config.toml
hidden_act = "relu"
depths = [18]
widths = [64]
init = "torch_default"
optimizer = "muon"
adamw_weight_decay_other_params = 0.01
Rows from block 14, named by matrix and row number. Rows with one number belong to one channel. Each number is 500 + 40 x the weight over the matrix's rms, rounded and kept within 0 to 999. All counts start at 0. Numbers have three digits each.
# convs0: first 3x3 conv (model.blocks.14.convs.0.weight, 64x64x3x3), inputs 0-7, a 3x3 kernel for each
# convs1: second 3x3 conv (model.blocks.14.convs.1.weight, 64x64x3x3, transposed), outputs 0-7, a 3x3 kernel for each
convs0.17:507519484544631493497485525529538489557642517480516498500539540505544508501473487465490505418465589539526502529493506452485527484482476472481583523473469567469459496519554503597489469513506498458456586526484478451440
convs1.17:511529537520563531522556553556541560470454471496488476498468489456438451459418480466486472425517488501543538504489504469448485477495514517520481499529534509508509495495508501498519485486493534543488424470413515535492
convs0.18:443538594489481599487436525542386495550396488513414486493523540549534524527499472451449442473443492497499506510568590481500496488469356468564495448498457565519508473527558465482548464474502392513478444559492468592564
convs1.18:450568534410536579457523546508670530604504490585536447485423456455452474437427490450459555497508531505490499490468464475483490428457447502526612493541450485457494494534508521536525431465497485481578438529491508562524
convs0.19:475489483490489515508517577510477474454466516522534591490518565474508526478538497485546523554610503576564432459476523522503514458406368476479507478448495446450488493492466539498490497504487569568564488490490491506491
convs1.19:436449444481465447526495475473502513494479594486516543497504515470516544439496513481408501494479539547503554490564492484571476497530460505488533528622521518479515571529541532523535511512545481466549516522567476549533
convs0.20:581533496479482537472488509526502506439440475496464494476453461488476482556554510454407433562495445585494437511515658504492483543547435512512484440472455438445461537575590543573567535534525555528505508521485464487529
convs1.20:501471471479505449471442471484570526526479545484551517434498469441470477410415456491507529482506480412476431532491474487462498529423478509516499521504487520476493496477454483480471425470478533563546531526584483451539
convs0.21:476451465433522451494523466531475466456489497480511534413445509420448496449475488452439472505492508478483458489470473471493434484488449391404449432470535444472475539540535522556538476546546461498485377469479386448512
convs1.21:479532501524568511523513535487522536483505563515507537455472497454517520447535498522538495530593476499554484514543529520529526480469525477443526405503595527526540494476547493437491533486507490533548475562560490505513
convs0.22:497538538491583545481518561508497435562592505563562527430437464471507516477497509503498504512514484473475500561561538526525495445487507516598454493526479453489514476468425480507474508519488511470516568531533581580563
convs1.22:496447484431467459466422421579540499517492495562517539482488546494515541445477486546527495488496466516528487471474526466459486436488480437533579489443496529448455549535531552530514527536510511465511526508530587552557
convs0.23:478483452483506454465423433519539489509583535505495496472471459443450476518523517486510519501484512523541566459467531514460518533473517524476472510503537536516477522462444510492479511508524543524520558531504518540513
convs1.23:411482497436446503513520552469459426425447456484475492498502529551606602527531583463472463545534455510517449456530526467526491487551540488463504511464474518475471502525527490497509471498497526473406475442416555561471
convs0.24:484495499520500504520486499457510517518551514488525474536485457510507504501479467489456565504579597461584458559540516527505518533477468552458576421468565503506499506528566501525560442471536459479513487492567460453504
convs1.24:547433467531468527491544593457479441547559479579553519510547523494498452493474477470449567444454546467499528579514462511478471497455464447429547464544552434564483480470475485455465489478497460487527512471529496498583
convs0.25:497529512571466498507490537413494505443431489460466494497521562489521579483489539506434426500420434570495505453503583527491531509518520542473513513479460408509516509485506499500493510508492499477489495494492505555543
convs1.25:573532506493479525497460488497559527475519509488518515433479528369465528439491540519476470555575538562530453459455471472505484499532542566471522488474442459477432517489486525486487519483494482494498512512533513543510
convs0.26:444478578503544588522557492372432466468520498586646523561502482525508485505539512560504463470463496460503534449505516470517535513490551531515452543534518438472521433458470429473481429470500543484439590535469565521501
convs1.26:495486587513472504508449519514463403519473483560511566516473468527460461510492488565462443522484506508472582470480484484485514491485498646475490515480553492560467513470505521486489548548524506498519524469478523519495
convs0.27:499481506478493489532578523513534527498461439503501471498481484512525493501488483522569563503545540439459496445482500504546604491478608477508514526500453468514457552576558526527512536533487507480458521506476503500481
convs1.27:535539509510497510501483559554558575463495499476477510563517500473480463492498493551534530472442480425424508413508453508518486547477510562504539531490474434502569526509512504504478529493495448433481547477508529512520
convs0.28:480476493487494505469493525526496541504520497542519493485477440568543446617568522506508469468443476466479534499529445433500474446446486507498477544542524533517572546551512546541508556574553528575586547516555494489519
convs1.28:506493500475494555457508552455463460477515508493520532538447425544500460621561548526496536559541569504494485511539503487517555487476511431508465491479481529515530491532504514536500578540528456536499445452462490500510
convs0.29:514462520464457488493495501464483497435470483427498521558530518522511509517478460472492475454513519423462482535510492493496481519541476530571490485548494490543512462475465450456456458473457464490501469487444452480471
convs1.29:532532533536511475520507441510534547483491587414482553503522565498505507499477487491517571460456515528491486539438470516447464501489445444446492462457539479443500496513491471485472521530497564572582531572623516508520
convs0.30:503528574472576687494527515453519572409497577453465516516464526454450500470493504469485465527473470500555507484501529491478430503513445524504583526482559504466509507519525518521512560517499467446480457446458448447485
convs1.30:495524559665591526540550572429495512558545458580458445473456476517473486563508494467463469507493514514484533539527506530491500482462460468518480409488475434541537481503494472498497515517515529549521526529529498458479
convs0.31:532494526518617451528523494509482526522658547530546512473522481529568524520505477525556524557562550509476475534551513540519496555539528446492525438525493533572646426467452475454476479489459511474494533459503564520492
convs1.31:461468479476612499499485541452469521471548514550502517502450442472467431527446447542498433470518484449520509557567545467414421483412436562504487475448509364458527492528486532526500583582515525492528502570525482507466
convs0.32:434479515512525563505507541484457465552540541545546519501517459524542507524509476556548449514523391495479414546554523527521545493463495489466427453538471443545551489497530485484506485482517433476459467535504481527492
convs1.32:555497509564543498515513486514469500520444469543497506533445471531464481575559485591488511582464499548441461477535587446457477547503427566525530516435497557558491529515510517521535519490493501488562490472544512508560
convs0.33:482477519509474528497491514556501491522434454516464416427455539399495590486546619536494458521495471497506521396486560452494513484494508454502530499493527498515538510514526534498512475483476526522519554545528515515483
convs1.33:513499505538545515550501502610554510571512496556525500378433496356497567433491569494465478537518498600501501487473492490507475491531517452465488506492488533509512519542532493523548511528537533550510574470487480489511
convs0.34:482460516506508518515506523554520496512505520526516485474481474531499466595533504537478473542465434544479490488481412511507507526484544459493519452485524450450507512511511500489477507527499512530516475524507489523521
convs1.34:499507553499453549528489506507522508479508512458439542552533408544490427467518484523498405617515408540557509438492423474510472523512565579532515534471456486523468529567556550524515553511494403482517501424509514547509
convs0.35:563464490548508470523506485513491461439491432436460420543517507514510506550519502538427390516474486454435534524516490603504496533468445430471484392500516448480481472432453440436446416466468422435475445454485432473527
convs1.35:514432473501504490526484495566510580492503496538480526547504542546500514512539518495567475524557550507508503448530545458530583475465527528623475530435456477429427507533486519522496473497468458485509542514477441498516
convs0.36:506473531491558478484543525486434480477497479489450530574600507490462491425354408571630524489447535488405495515552569500594546499556502464460516466483510484533472503454530517487548544511545465506457506524493520562506
convs1.36:537431466479519468506509520548482452516536479503516531588554534545471498472364414479570489477527470459488465522471482508449475496408516485486520497481501473483497473487498450475505432463523503437540508456499495407401
convs0.37:493491528493483507514506447538468531511508486472444450461434484431386484493452488575515494549490494558477482469491518520548464453481515527498490542509523476512615484509469491524448485492476549475540524458567502513505
convs1.37:516449442432440493402470445494553568475501513495486484481516536496553539489563509454511483487482458485499472491458472515483509448463469380464448460486480536481496515505564498503527555529508528500487495448433525499503
convs0.38:499525511513535491518525528487479456535525513483470492493536575432520567356419442502540514479557547451504525545489466565546465457507487462433422491465444512529556481466514496498513508516524510547546551575567484524486
convs1.38:508513483480579533539543524513517537492503525459464565432604662369521595378436522513489539441426522512424534476516551497501477524512440545484409508480453532534546512501488538575508521519493521436476457423515481472477
convs0.39:493454514475353504470454502526468487516438449541467482529489498498471468484476471526460368632596425513497495498556556470498491411469549457394473492461512469541516479469536517515535511498506456508559429472539414433491
convs1.39:497499487540460457438487504545551461452517469505505535523512471524527464529505439471514448555449377588534499510542520533493526464447468493500529512545543500508548501477493504486510509494538472514578471461552471500506
convs0.40:511502463511449413478492475470526511479455478482498513454472467444446465428451444424444456461498568527580580444432471520493498479499540660584569520449471509513595529536535525548502526537507472502489512573535517551480
convs1.40:521492492527545530546594531483465465485467446494512509542546508569557560498536530430437467458464513509542575473508521493570534542552507445467523581585481494415342509493480469459502549534516479417529508471513496465506
convs0.41:517472467498522505486494503528484464557579552567588541529536574526536583512487533495471537472483536495544553514538490505514513463395450493478477467471512443478480488528553519536560489501512502495507498461483556487469
convs1.41:450483510427493479447442488384402429409448444498425471504519521481470505474461479510491440498513503419457455520521476480550568452492548542607525465475489501503499541548525433445486483499533471485447511520496460493429
convs0.42:545512480576494516499527535538493440546510478472498526544513462534494493511475498503549502456490468449486488516504608527484508526500514475500497439464440450409444472502501484499512504494487469484480500511498518509492
convs1.42:494464454460499518468467494524429435516521421525491445484523446464502461469533440490484539477481533484497556502532560464486498465539557548558513510479571470479497534510500534511522514492502461481484492464503529492519
convs0.43:505531514534566562548555527497517471480519512467511509531509516529524500491508499549529510513500469511466468577581476459515529526501476462512483450501489527485438474498503502509527474507484414477477458490520487530528
convs1.43:484491527476470454473456442552528466520503485537531507523452472512429459572516492454498547506503487524509459593515535536435468498419427517496482509452466462471474494476501498501520516492521506424461525476520516481481
convs0.44:483439444463555480533512489493507510472523533500522514456447478472511525491537529490484504587542612484468501482456575501528518510515519473488505470461482484479517492541520552534523477507512443465479458472474542460494
convs1.44:528511520522603509462447517466495481464493554471479493517526489521555492492500511529481526487453468531530548523520444470506500475507471481516500489437467450420538514499491490488483496505490485512486449539488470497431
convs0.45:480488481507555484478510467531548538512541505452477485592538507588525520480476505473505521470536520522509473460445488569557524458472531555532443627572429503494465498484488504528497479481418492477510550534626553515521
convs1.45:508468495510466433508487468475486479459497521489515519512521496448477488446437499464467473423455486434500516493509485459519458489492443523541474492488528501537508478497503486501492501524503448513454411512496452528519
convs0.46:482508488515519530509510568456483525441454484478433465470473503487514506505513525522554576549500440487478377462450500459439480534481421551522527431513506512496513558532521518525522482512513484490486440459458435454445
convs1.46:516477544490529518529505486489492562533550493531482462465481511487502526535499530589488475512470452445455479556484510494541523500473513495516485525500524463514492518520507484492498527516509502548565537531554536473512
convs0.47:517577530532492535518536537399381419463441476467444450597601563541510472451379374511516521527505518502529530466523541460446519498532501507523522534543467526520457459471464471469480517515465467483499494533508549612590
convs1.47:553481487583460549521528480525475501526508491512498541573551531477469443443382400498476503483491494472485494511550496474569555448544543501477478479492472480519579478480480526534528515515504450426453473470493462473545
convs0.48:503508525518588589493522572475531461438544454467548513485434414544509494487466507562492427570524498571493506437504568500491491564554511511468508442438488478455476502446423525467463542510492489496528487486567465514509
convs1.48:486536502479562493453504510485488492503560501500521487512501503522513471508531534522471490520470522485502532513476488488468477458471514535507528475513498518459488521515485513498475445466474470463498460446486474474467
convs0.49:524444462543466511564539518491512480429478490423469506411422456399469491424455508481497502476521481478486544542572498513502431540466421461477491485544567498486490530532496525535497512535507541519523514504520482508508
convs1.49:507494500545469520583500512497486526483514468455470529558438484544509504536534519431503518466446512483445508546494444558478470519483519455475498429466534450532540476422447416388438465450483484480448517516472481503475
convs0.50:496478426499508524517491543547544527549559507522485516530544543478448503502494494537553559499468554503502516582598554544472492475526531466446630452574541437554540516520525487516546477563563540507472523469408511518418
convs1.50:506517522518490548474530605494446476457482480478471464537550572499568533485479464520511517492504485492490444510513570481521499438386430431402568561503585430429524529541500529482474477473471566487529552498480513508471
convs0.51:488481509491498488506485489463482494462476503485492540499479467488486511540544536462501447555602560449546494467496515452486500499498488461476451533513465530505465499467441548491473554528516512510499501497459483483456
convs1.51:451458521484461514483493541483482479497499459506517421538532512458532505480551510512512526477441462516489512442438460477490530541488579439470511477516451467488505491500465510545501503531511500494492555502506512497515
convs0.52:532529463524503465516519476549513457476456478466411426463507540483484531411482447455475435530528461471545397450422489474481517479480487487454480521491513563555485481495478467493472479481438568565435518531469518533502
convs1.52:544507471478450483472432482543491553555449529435457509477474433483483453443460472513466561532484570543480489488525581522541517502507428501463466525516499488489544523526532595580524530541496434484556436496577448513542
convs0.53:561521455584646453578618544523617521480676578393550561522542547511546548487504565498457520524449472539501479538520521521447571537463521552547479410458492364532520513469469485490468484483485521501517566511497531524492
convs1.53:546513499519454506548479460448442521361473471344411483457511493466502507482521516505513549465446513498364436436458473431444463424455484471441427449469475460514471527505491505517499544527517505493504532446499537509551
convs0.54:444472447416601376454504441427491475400523465499452449471535479527509480532508512479521479517499418506488447492537481500540484467486453432467500532584535579508483566514515494514492522519489404566453437517491466474558
convs1.54:545428525486664469453430459518431482491724442504550470503520501527450499516530533529507454532473417500437448483473520502462582508500498540555417480392530497550541502502494510446487504484477459525513503480522552486522
convs0.55:467420498492449496508511512521465514488487481489487490504463409524506402493532443485511478451512553525451440582537480487487457509441477602560616508533567481564514527491511521504523490538535440472504483493504497430472
convs1.55:546464530494402478521482515566512530546552472498455521495496476500453518473510560491545528480465531485488516566572501482509534495487476577469543493454556431510413519460447496432466492446452478473532511441515551467529
convs0.56:446477500456489473476502512437442432456484502495511489569486455578473428553456437454519570522504486529508524459484493497520508483484503474509505498484496498510469530546549513565546506532536464485567459502546461507554
convs1.56:485434531491545580549547538559494492559467488525523550585504451634583458514513446484515459549533509425472553475531479441452470496491522518477447481450495524532537535505507558524500560503481437426471468533494460499455
convs0.57:517515484440433573485477542512534573483476496477456446548530552530535549508528541481541521529521546500515536555451423513470548473461601397516540367469443456528544471475490513466506493481528453455448441444431488473480
convs1.57:469516534465480485446493446499536533489445528431439465441479537452509544482538533541540476503465466504446465447499462493514483545528490479466512557547534536455486496527538540532493490487444499459510453454508503505555
convs0.58:496272473470454470468463473577387481515608504497517485544547530510590512500511514484500461483499494520522513490420487523531542548508571459528459458476503479499499511523497513473475532536489522516610490520509484477524
convs1.58:499509524541499523507999577480520456466624487516664545489511513454480453553482544506488506499491545508474535496502452463461472487509498475483513498528518500466512504513519535544510537532516476497540483551493485458500