A small image denoising model, trained from scratch: muon at rate 0.0043.
Rows from block 2, named by matrix and row number. Rows with one number belong to one channel. Each number is 50 + 15 x the weight over its row's rms, rounded and kept within 0 to 99. All counts start at 0. After the name is the row's rms in percent of the matrix's.
# convs0: first 3x3 conv (model.blocks.2.convs.0.weight, 64x64x3x3), inputs 32-47, a 3x3 kernel for each
# convs1: second 3x3 conv (model.blocks.2.convs.1.weight, 64x64x3x3, transposed), outputs 32-47, a 3x3 kernel for each
convs0.25 093:52 62 44 50 51 36 57 67 47 39 48 36 44 38 35 45 42 49 46 54 38 54 66 46 52 73 52 63 60 55 59 61 37 22 60 38 39 36 42 33 49 57 79 81 83 64 63 52 43 48 37 47 62 64 48 51 49 36 46 48 47 51 47 63 72 74 49 53 60 41 36 22 28 40 57 39 56 60 57 64 56 61 67 60 49 59 56 37 51 58 45 29 37 46 37 36 34 79 73 29 28 45 45 47 61 61 58 56 36 46 40 45 38 39 61 49 49 40 36 16 46 57 25 59 78 61 33 38 40 40 43 46 49 44 56 60 73 75 45 45 68 30 00 49
convs1.25 085:63 74 79 49 59 67 67 61 57 54 46 39 70 52 48 82 73 57 63 51 50 47 60 54 42 53 44 53 51 53 55 39 38 22 31 44 34 30 33 38 37 38 58 54 32 44 79 66 44 56 57 35 35 46 29 55 52 44 68 62 70 82 58 58 53 52 41 61 69 07 36 45 73 35 63 49 58 69 31 69 63 44 39 46 52 47 49 43 32 49 44 34 62 71 69 35 65 78 33 29 80 47 20 53 48 77 65 63 40 39 46 52 47 53 49 50 56 52 27 69 69 60 65 95 63 82 42 42 42 49 60 67 44 72 82 40 58 68 87 37 38 47 11 12
convs0.26 087:46 52 45 44 62 59 43 63 59 66 53 42 45 56 59 48 42 48 44 48 33 44 34 37 54 46 52 38 43 43 42 55 47 72 90 54 53 62 58 60 64 63 53 54 37 50 50 47 41 44 44 45 37 58 50 59 41 73 68 60 72 74 75 67 56 56 55 50 47 69 53 64 57 69 59 64 67 44 40 59 43 53 57 40 53 50 29 51 41 34 30 60 85 58 66 65 49 39 47 47 49 46 38 43 36 37 29 41 64 54 40 61 51 52 56 64 50 65 24 44 66 33 33 55 49 28 55 70 66 48 53 53 47 43 32 73 51 39 62 22 26 64 47 37
convs1.26 098:34 21 42 58 46 46 48 37 46 41 51 52 49 63 47 54 33 40 47 55 38 50 55 63 52 50 53 45 23 36 39 49 59 62 63 59 50 60 45 79 55 58 44 62 35 48 57 36 56 38 67 41 51 43 57 38 44 54 37 49 39 41 42 36 28 35 48 66 27 61 65 45 21 23 29 63 39 43 23 34 33 58 58 57 55 62 51 58 49 51 53 29 37 43 53 35 39 43 36 29 44 58 59 56 51 52 65 19 37 40 44 36 40 42 28 25 39 57 58 63 52 86 48 41 80 38 57 72 61 65 50 55 49 55 62 58 37 53 69 65 64 55 40 40
convs0.27 107:27 54 55 55 61 51 75 60 48 48 60 57 50 67 75 54 63 55 30 31 27 38 34 40 41 39 40 21 59 48 39 60 52 58 54 60 31 36 27 41 56 31 31 30 31 46 40 68 75 95 72 72 78 85 60 54 48 66 72 54 70 80 69 43 42 56 46 49 62 66 84 83 21 08 16 40 34 24 50 44 43 64 47 51 48 18 41 34 40 55 72 68 50 59 50 62 55 58 64 51 71 46 60 83 58 28 31 41 60 60 50 82 73 63 57 68 62 58 55 60 70 51 38 59 56 42 52 72 59 54 64 50 36 46 56 67 71 46 44 35 60 35 40 46
convs1.27 103:61 47 61 62 51 78 59 49 78 47 46 43 39 39 22 28 44 46 54 43 41 46 33 47 48 55 52 46 22 41 50 32 59 42 33 56 51 46 37 54 42 35 24 43 54 42 56 73 49 55 50 45 28 46 60 49 63 53 54 64 65 50 49 42 45 37 40 46 39 49 49 41 44 50 24 42 34 19 38 27 36 38 38 46 40 48 51 48 53 56 46 48 59 74 66 63 47 66 46 58 68 63 68 99 79 54 76 74 53 45 50 50 47 30 40 29 46 42 41 53 61 35 33 36 56 39 30 47 44 31 31 50 48 50 61 50 53 51 40 58 75 42 20 36
convs0.28 095:48 53 68 50 59 66 67 77 76 55 65 43 42 56 45 45 50 49 66 48 09 54 31 12 59 42 48 54 40 53 49 46 37 60 41 36 47 32 63 43 32 69 51 56 56 48 37 45 56 38 50 44 43 54 34 24 29 46 35 34 53 51 31 69 34 24 60 36 45 52 50 54 32 38 42 46 52 56 49 61 52 52 54 60 54 50 54 53 47 58 39 34 73 44 60 90 39 57 73 38 43 44 30 61 93 39 71 50 65 77 71 67 73 60 56 68 69 38 48 38 38 48 27 48 54 37 40 37 45 48 40 51 51 30 46 51 55 63 54 53 55 62 34 52
convs1.28 091:30 66 60 24 38 60 23 49 56 42 29 46 49 34 51 37 31 38 53 53 58 50 37 53 50 32 43 58 67 69 57 45 61 49 48 73 58 52 56 75 31 42 63 60 54 67 53 44 61 50 45 52 62 56 66 43 36 63 56 44 76 65 43 53 50 68 50 49 46 64 74 37 42 34 56 50 42 40 54 40 48 54 57 45 55 56 51 52 56 53 73 59 66 88 52 52 70 54 38 52 47 36 73 48 39 71 50 41 41 37 54 50 48 55 50 58 47 30 39 40 55 47 37 49 40 41 48 68 65 52 88 80 39 82 84 43 63 61 26 42 64 28 59 58
convs0.29 094:33 42 60 49 62 66 58 68 70 49 41 43 47 40 52 50 39 45 61 72 75 57 67 74 38 22 24 39 50 46 37 88 87 54 85 59 56 39 37 41 37 29 47 52 50 62 50 59 64 51 60 61 59 56 36 22 42 47 44 43 68 54 47 31 35 36 62 47 40 99 84 82 46 64 53 36 48 46 35 47 52 57 42 50 63 66 53 63 65 53 59 40 28 43 54 58 22 55 33 58 53 38 53 43 30 44 46 48 37 24 24 35 46 57 42 51 61 36 64 99 30 56 66 34 45 19 57 60 67 54 47 49 36 26 27 50 20 32 89 42 00 92 45 00
convs1.29 109:42 48 49 36 49 44 30 44 51 59 70 47 56 52 41 61 48 34 27 31 58 47 46 60 57 48 33 53 46 42 30 19 26 49 56 20 99 78 65 54 42 56 44 42 53 43 62 64 34 28 49 54 41 64 65 57 54 60 62 60 47 65 70 41 58 52 09 24 58 14 05 34 58 37 51 45 28 49 64 61 72 57 56 58 57 48 55 45 42 48 48 60 34 70 71 50 30 40 28 66 57 28 61 36 24 67 57 48 54 59 45 44 55 48 51 55 55 39 47 69 23 56 72 43 50 89 74 62 60 50 67 68 61 63 67 49 43 20 69 55 34 56 55 60