A small image denoising model, trained from scratch.
Model: arch rcan, widths [64].
Training: 14900 steps, batches of 64.
Data: trained on capsule endoscopy frames (Kvasir-Capsule), 42238 training examples, 22.6 epochs.
Rows from block 11 of a small image denoising model, named by matrix and row number. Rows with one number belong to one channel. Each number is 128 + 32 x the weight over its row's rms, rounded and kept within 0 to 255. All counts start at 0. Numbers have three digits each. After the name is the row's rms in percent of the matrix's.
After each channel's rows are labels from the 100 images, of 14976, where the channel reaches its highest value: "patch colour" is the nearest of a few named colours to the mean colour under the peak. Only what is clearly more common there than usual is listed. The data: capsule endoscopy frames (Kvasir-Capsule). In brackets: how many of the 100.
# convs0: first 3x3 conv (model.blocks.11.convs.0.weight, 64x64x3x3, each kernel summed), inputs 0-63
# convs1: second 3x3 conv (model.blocks.11.convs.1.weight, 64x64x3x3, transposed, each kernel summed), outputs 0-63

convs0.62 077:066160168203107177090138116117153074133069130091112157129140148058115118114103153081167140169135172121157183096134119141120143143147087048147099120128165118149149131097143157118139084093115159
convs1.62 071:142117158085141110101069142163111120105133116129166087150080129122116128162158103191175109075165132142100140130144148065121173127145177155110080125161183135075071096204150112115102161111118085
patch colour: grey (83)

convs0.60 062:194161083083130106105113174073058182120115123096129098138082120181112104134114107113148145045090127114144118099153101101164084188131122152128121117112099111120109181120141100145101093103070156
convs1.60 205:128135138127125136151115135112135130126126143123136120000123130132141127127138149132130123129151120133133140128131131137114144127130145101121125127131155139136128137129118126112158141112142125
patch colour: pink (62)

convs0.53 094:087101186135128118117066116155102125141170170132107109166142150092143163131144103124093149155151115075093132174064095165168064145073087138137120142111182115180114171140123164059085101122126112
convs1.53 089:138157064131135122173142142089158146143115064124097162154135124149195112096131083120092121219125135175121114032154127116107161111150107101118162114102114136129147033136141114141141137117148157
patch colour: orange (51)

convs0.40 050:107181120123090103089167096105108093111143099083158131116082114118089104180113107146132109110196113112104152096125103156105107133092129163152216113207153081093110053088132133112124113130167116
convs1.40 127:121155087119122115172108117107145123118121169126150041000128125136157123117144140129125125078163138167142134118132138137113081120144150091122108115141152191140125059130114128090100069108178120
patch colour: pink (44)

convs0.57 141:121104124129116129131111098126111084134096181104165161131114132103156154140146173095144159137205162127066162104173133105087127146130095124093228059151139113143084095067126126098079129111113095
convs1.57 151:115165151130131140088130128121099117134119115088101091113162102107116131163134126081073144148051087112078093106052100108094031168142128142131065155171128155082132178145131128138175149118115131
patch colour: white (53); pink (38)

convs0.59 065:172131142138120076126079130163153165163103162110079073129115154122151132115115067187120127073172137130148109103111144091147146069090086188112115126055161118112149173168141088150132101153084101
convs1.59 076:150124148109111175120105131135109117132147139089114052129150147147058155135122146103135083049182142129091201151165123168067117158116116115130142148132155128093137121168099169138216165119166115
patch colour: grey (47)

convs0.11 130:122140141141120066218144127146131142129122164149107157095073141116138110145128139187146114093149101159069138096125137128090051102105086141142132091138073134090154120128087109046150165188132137
convs1.11 111:149095093113179074043091152107132126155134091091124122124140134165113115128171143137130075156127188062122082150160127138091160093160197118138132123150164133161094142115080136191116155115081103
patch colour: grey (45)

convs0.20 099:110173144118054066107121189147124131156190144120100145163118108096105115090110149158167131120084130173140200063145097118054131100097119098072120131134120115107097149171096150092129148152099126
convs1.20 116:146118153128043156134163129110081133120138099126139144134137132113118152134183145065131122111235139077152062138068156098151163147066157154093106166141136127134113096145156091154162096139112121
patch colour: orange (68)

convs0.34 065:155137083181142121090101115098053161099093176111131109169141137117144112121060164117148155044146146084144099131150058103123125134158119112139171105108115081106075113134144127133174090159090167
convs1.34 167:102130135127125133141127113107137128137134133135132134000121127134177135127141145113131130184144104122131152129126135134119144125127155108124121141131144147141120140137122141117167152120160106
patch colour: grey (45)

convs0.33 097:126114084132147130099106175126107178103084127130130135075143119128133063133083147128106100171121115106161172106196130096146116085173149075138183098176149109087066138118170085106078182102108134
convs1.33 085:145158065077186139133140141114093124164151086124060149192132096090104073115138121091180109140038119140121092093143116085135085091094132106092086127126106098140131165132176140119145131107151162
patch colour: orange (41)

convs0.63 101:133156144174143084063109085125120114068074162123152106173103184114143149126044093156163100101107113137088108084086078139163093130195163159110159123134180120132150129114113116117095101114144106
convs1.63 127:145097206092097075144121165160071116128102141129126118165094071137115160165133179138097159109094172105119096111096139145201124112116073082107125105103094115121130119082157174108184177108140152
patch colour: grey (42)

convs0.46 114:096147130110093149140153135140114104155062125107129113130098157139050128155145142128142131115166097120147093106148128058158171136128114146096109050203216157150165119109081133076091109145098116
convs1.46 104:151147064125103151182135107125080125115138105130123110199106096159192049159089178123102107120120150163150160099099120085047128128135151123105113119118143126154059166104115114089145186143126125
patch colour: orange (49)

convs0.30 092:107152134117105106043157078123158167077116129071147113141106137107114154067106133173115086183101151093105102130129138126118125155103085138165185141107137143085111144230166120163131105106156149
convs1.30 089:158164127137098163144120168232068118131143115106106126184083102127167073157120147116166102148180121124140129144138160129121141161169155120074174108151178126125104081086111136103154123111099057
patch colour: grey (37)

convs0.39 110:099120147154104114083127133177135070121141111134114149139142166156129053187179192170077113142076151149067116128078120151102126145155151114150169193163123096131085107077117121100169111135095136
convs1.39 077:134123088153110157099109133077106130121138107116073113145074091178153129142115162111103185082103066161211161128127121142151104142178125152080116090126025112118135099097125168154106144121129149
patch colour: pink (27)

convs0.0 107:109087123145114119065140131129090163176140108124121194116115144123144132134063118117083127164169114187133090058092105154095010146133113125144121136152172077121171138105100126149147146132134107
convs1.0 080:161137179121143113092170166085192144130112149118143147149125128128126138096177122143116131126085096109106072077165142100065092103195118098127153095063096060118119134141144115082180190112129139
patch colour: grey (47)

convs0.47 103:109114160133066174118127070133127091133056106110115145153146090099171067112138136137086123138121125156100085099137156141140158199151114128083202143167185119114123109107179112084124106078166143
convs1.47 084:153149116140098061177120117157130110167111133096146104153103114173156128115173161074094170108177106059179128128134103173175046181118139150076114135096126124174143144123144127173164132148103161
patch colour: pink (64); white (26)

convs0.28 082:143109100107133134166110147083051171143080203111125133091083109140154093099090112059146118135094128101094120117190132055171093144137124160099092147124140130120117114072156094177152159152143134
convs1.28 084:159139148111082134112133135154083124105145081146129102253121144076128128149143128119096093095161120167113109180099121169111140118199144130133081114146138133069096122168115147110187186115149140
patch colour: pink (54)

convs0.22 096:112141101120089166117124114084167083072149131114179116111144139142135073124123140117163174154106100111148052144126107157118156203151120135059076167133128099070093114173198119160102118157132131
convs1.22 097:142141142123175099109123135169106157151141108159055100082132115068103145117113067122130131115142153114107143124120143131152071012060080094155131094136132145168149126109118144143098070142081135
patch colour: orange (55)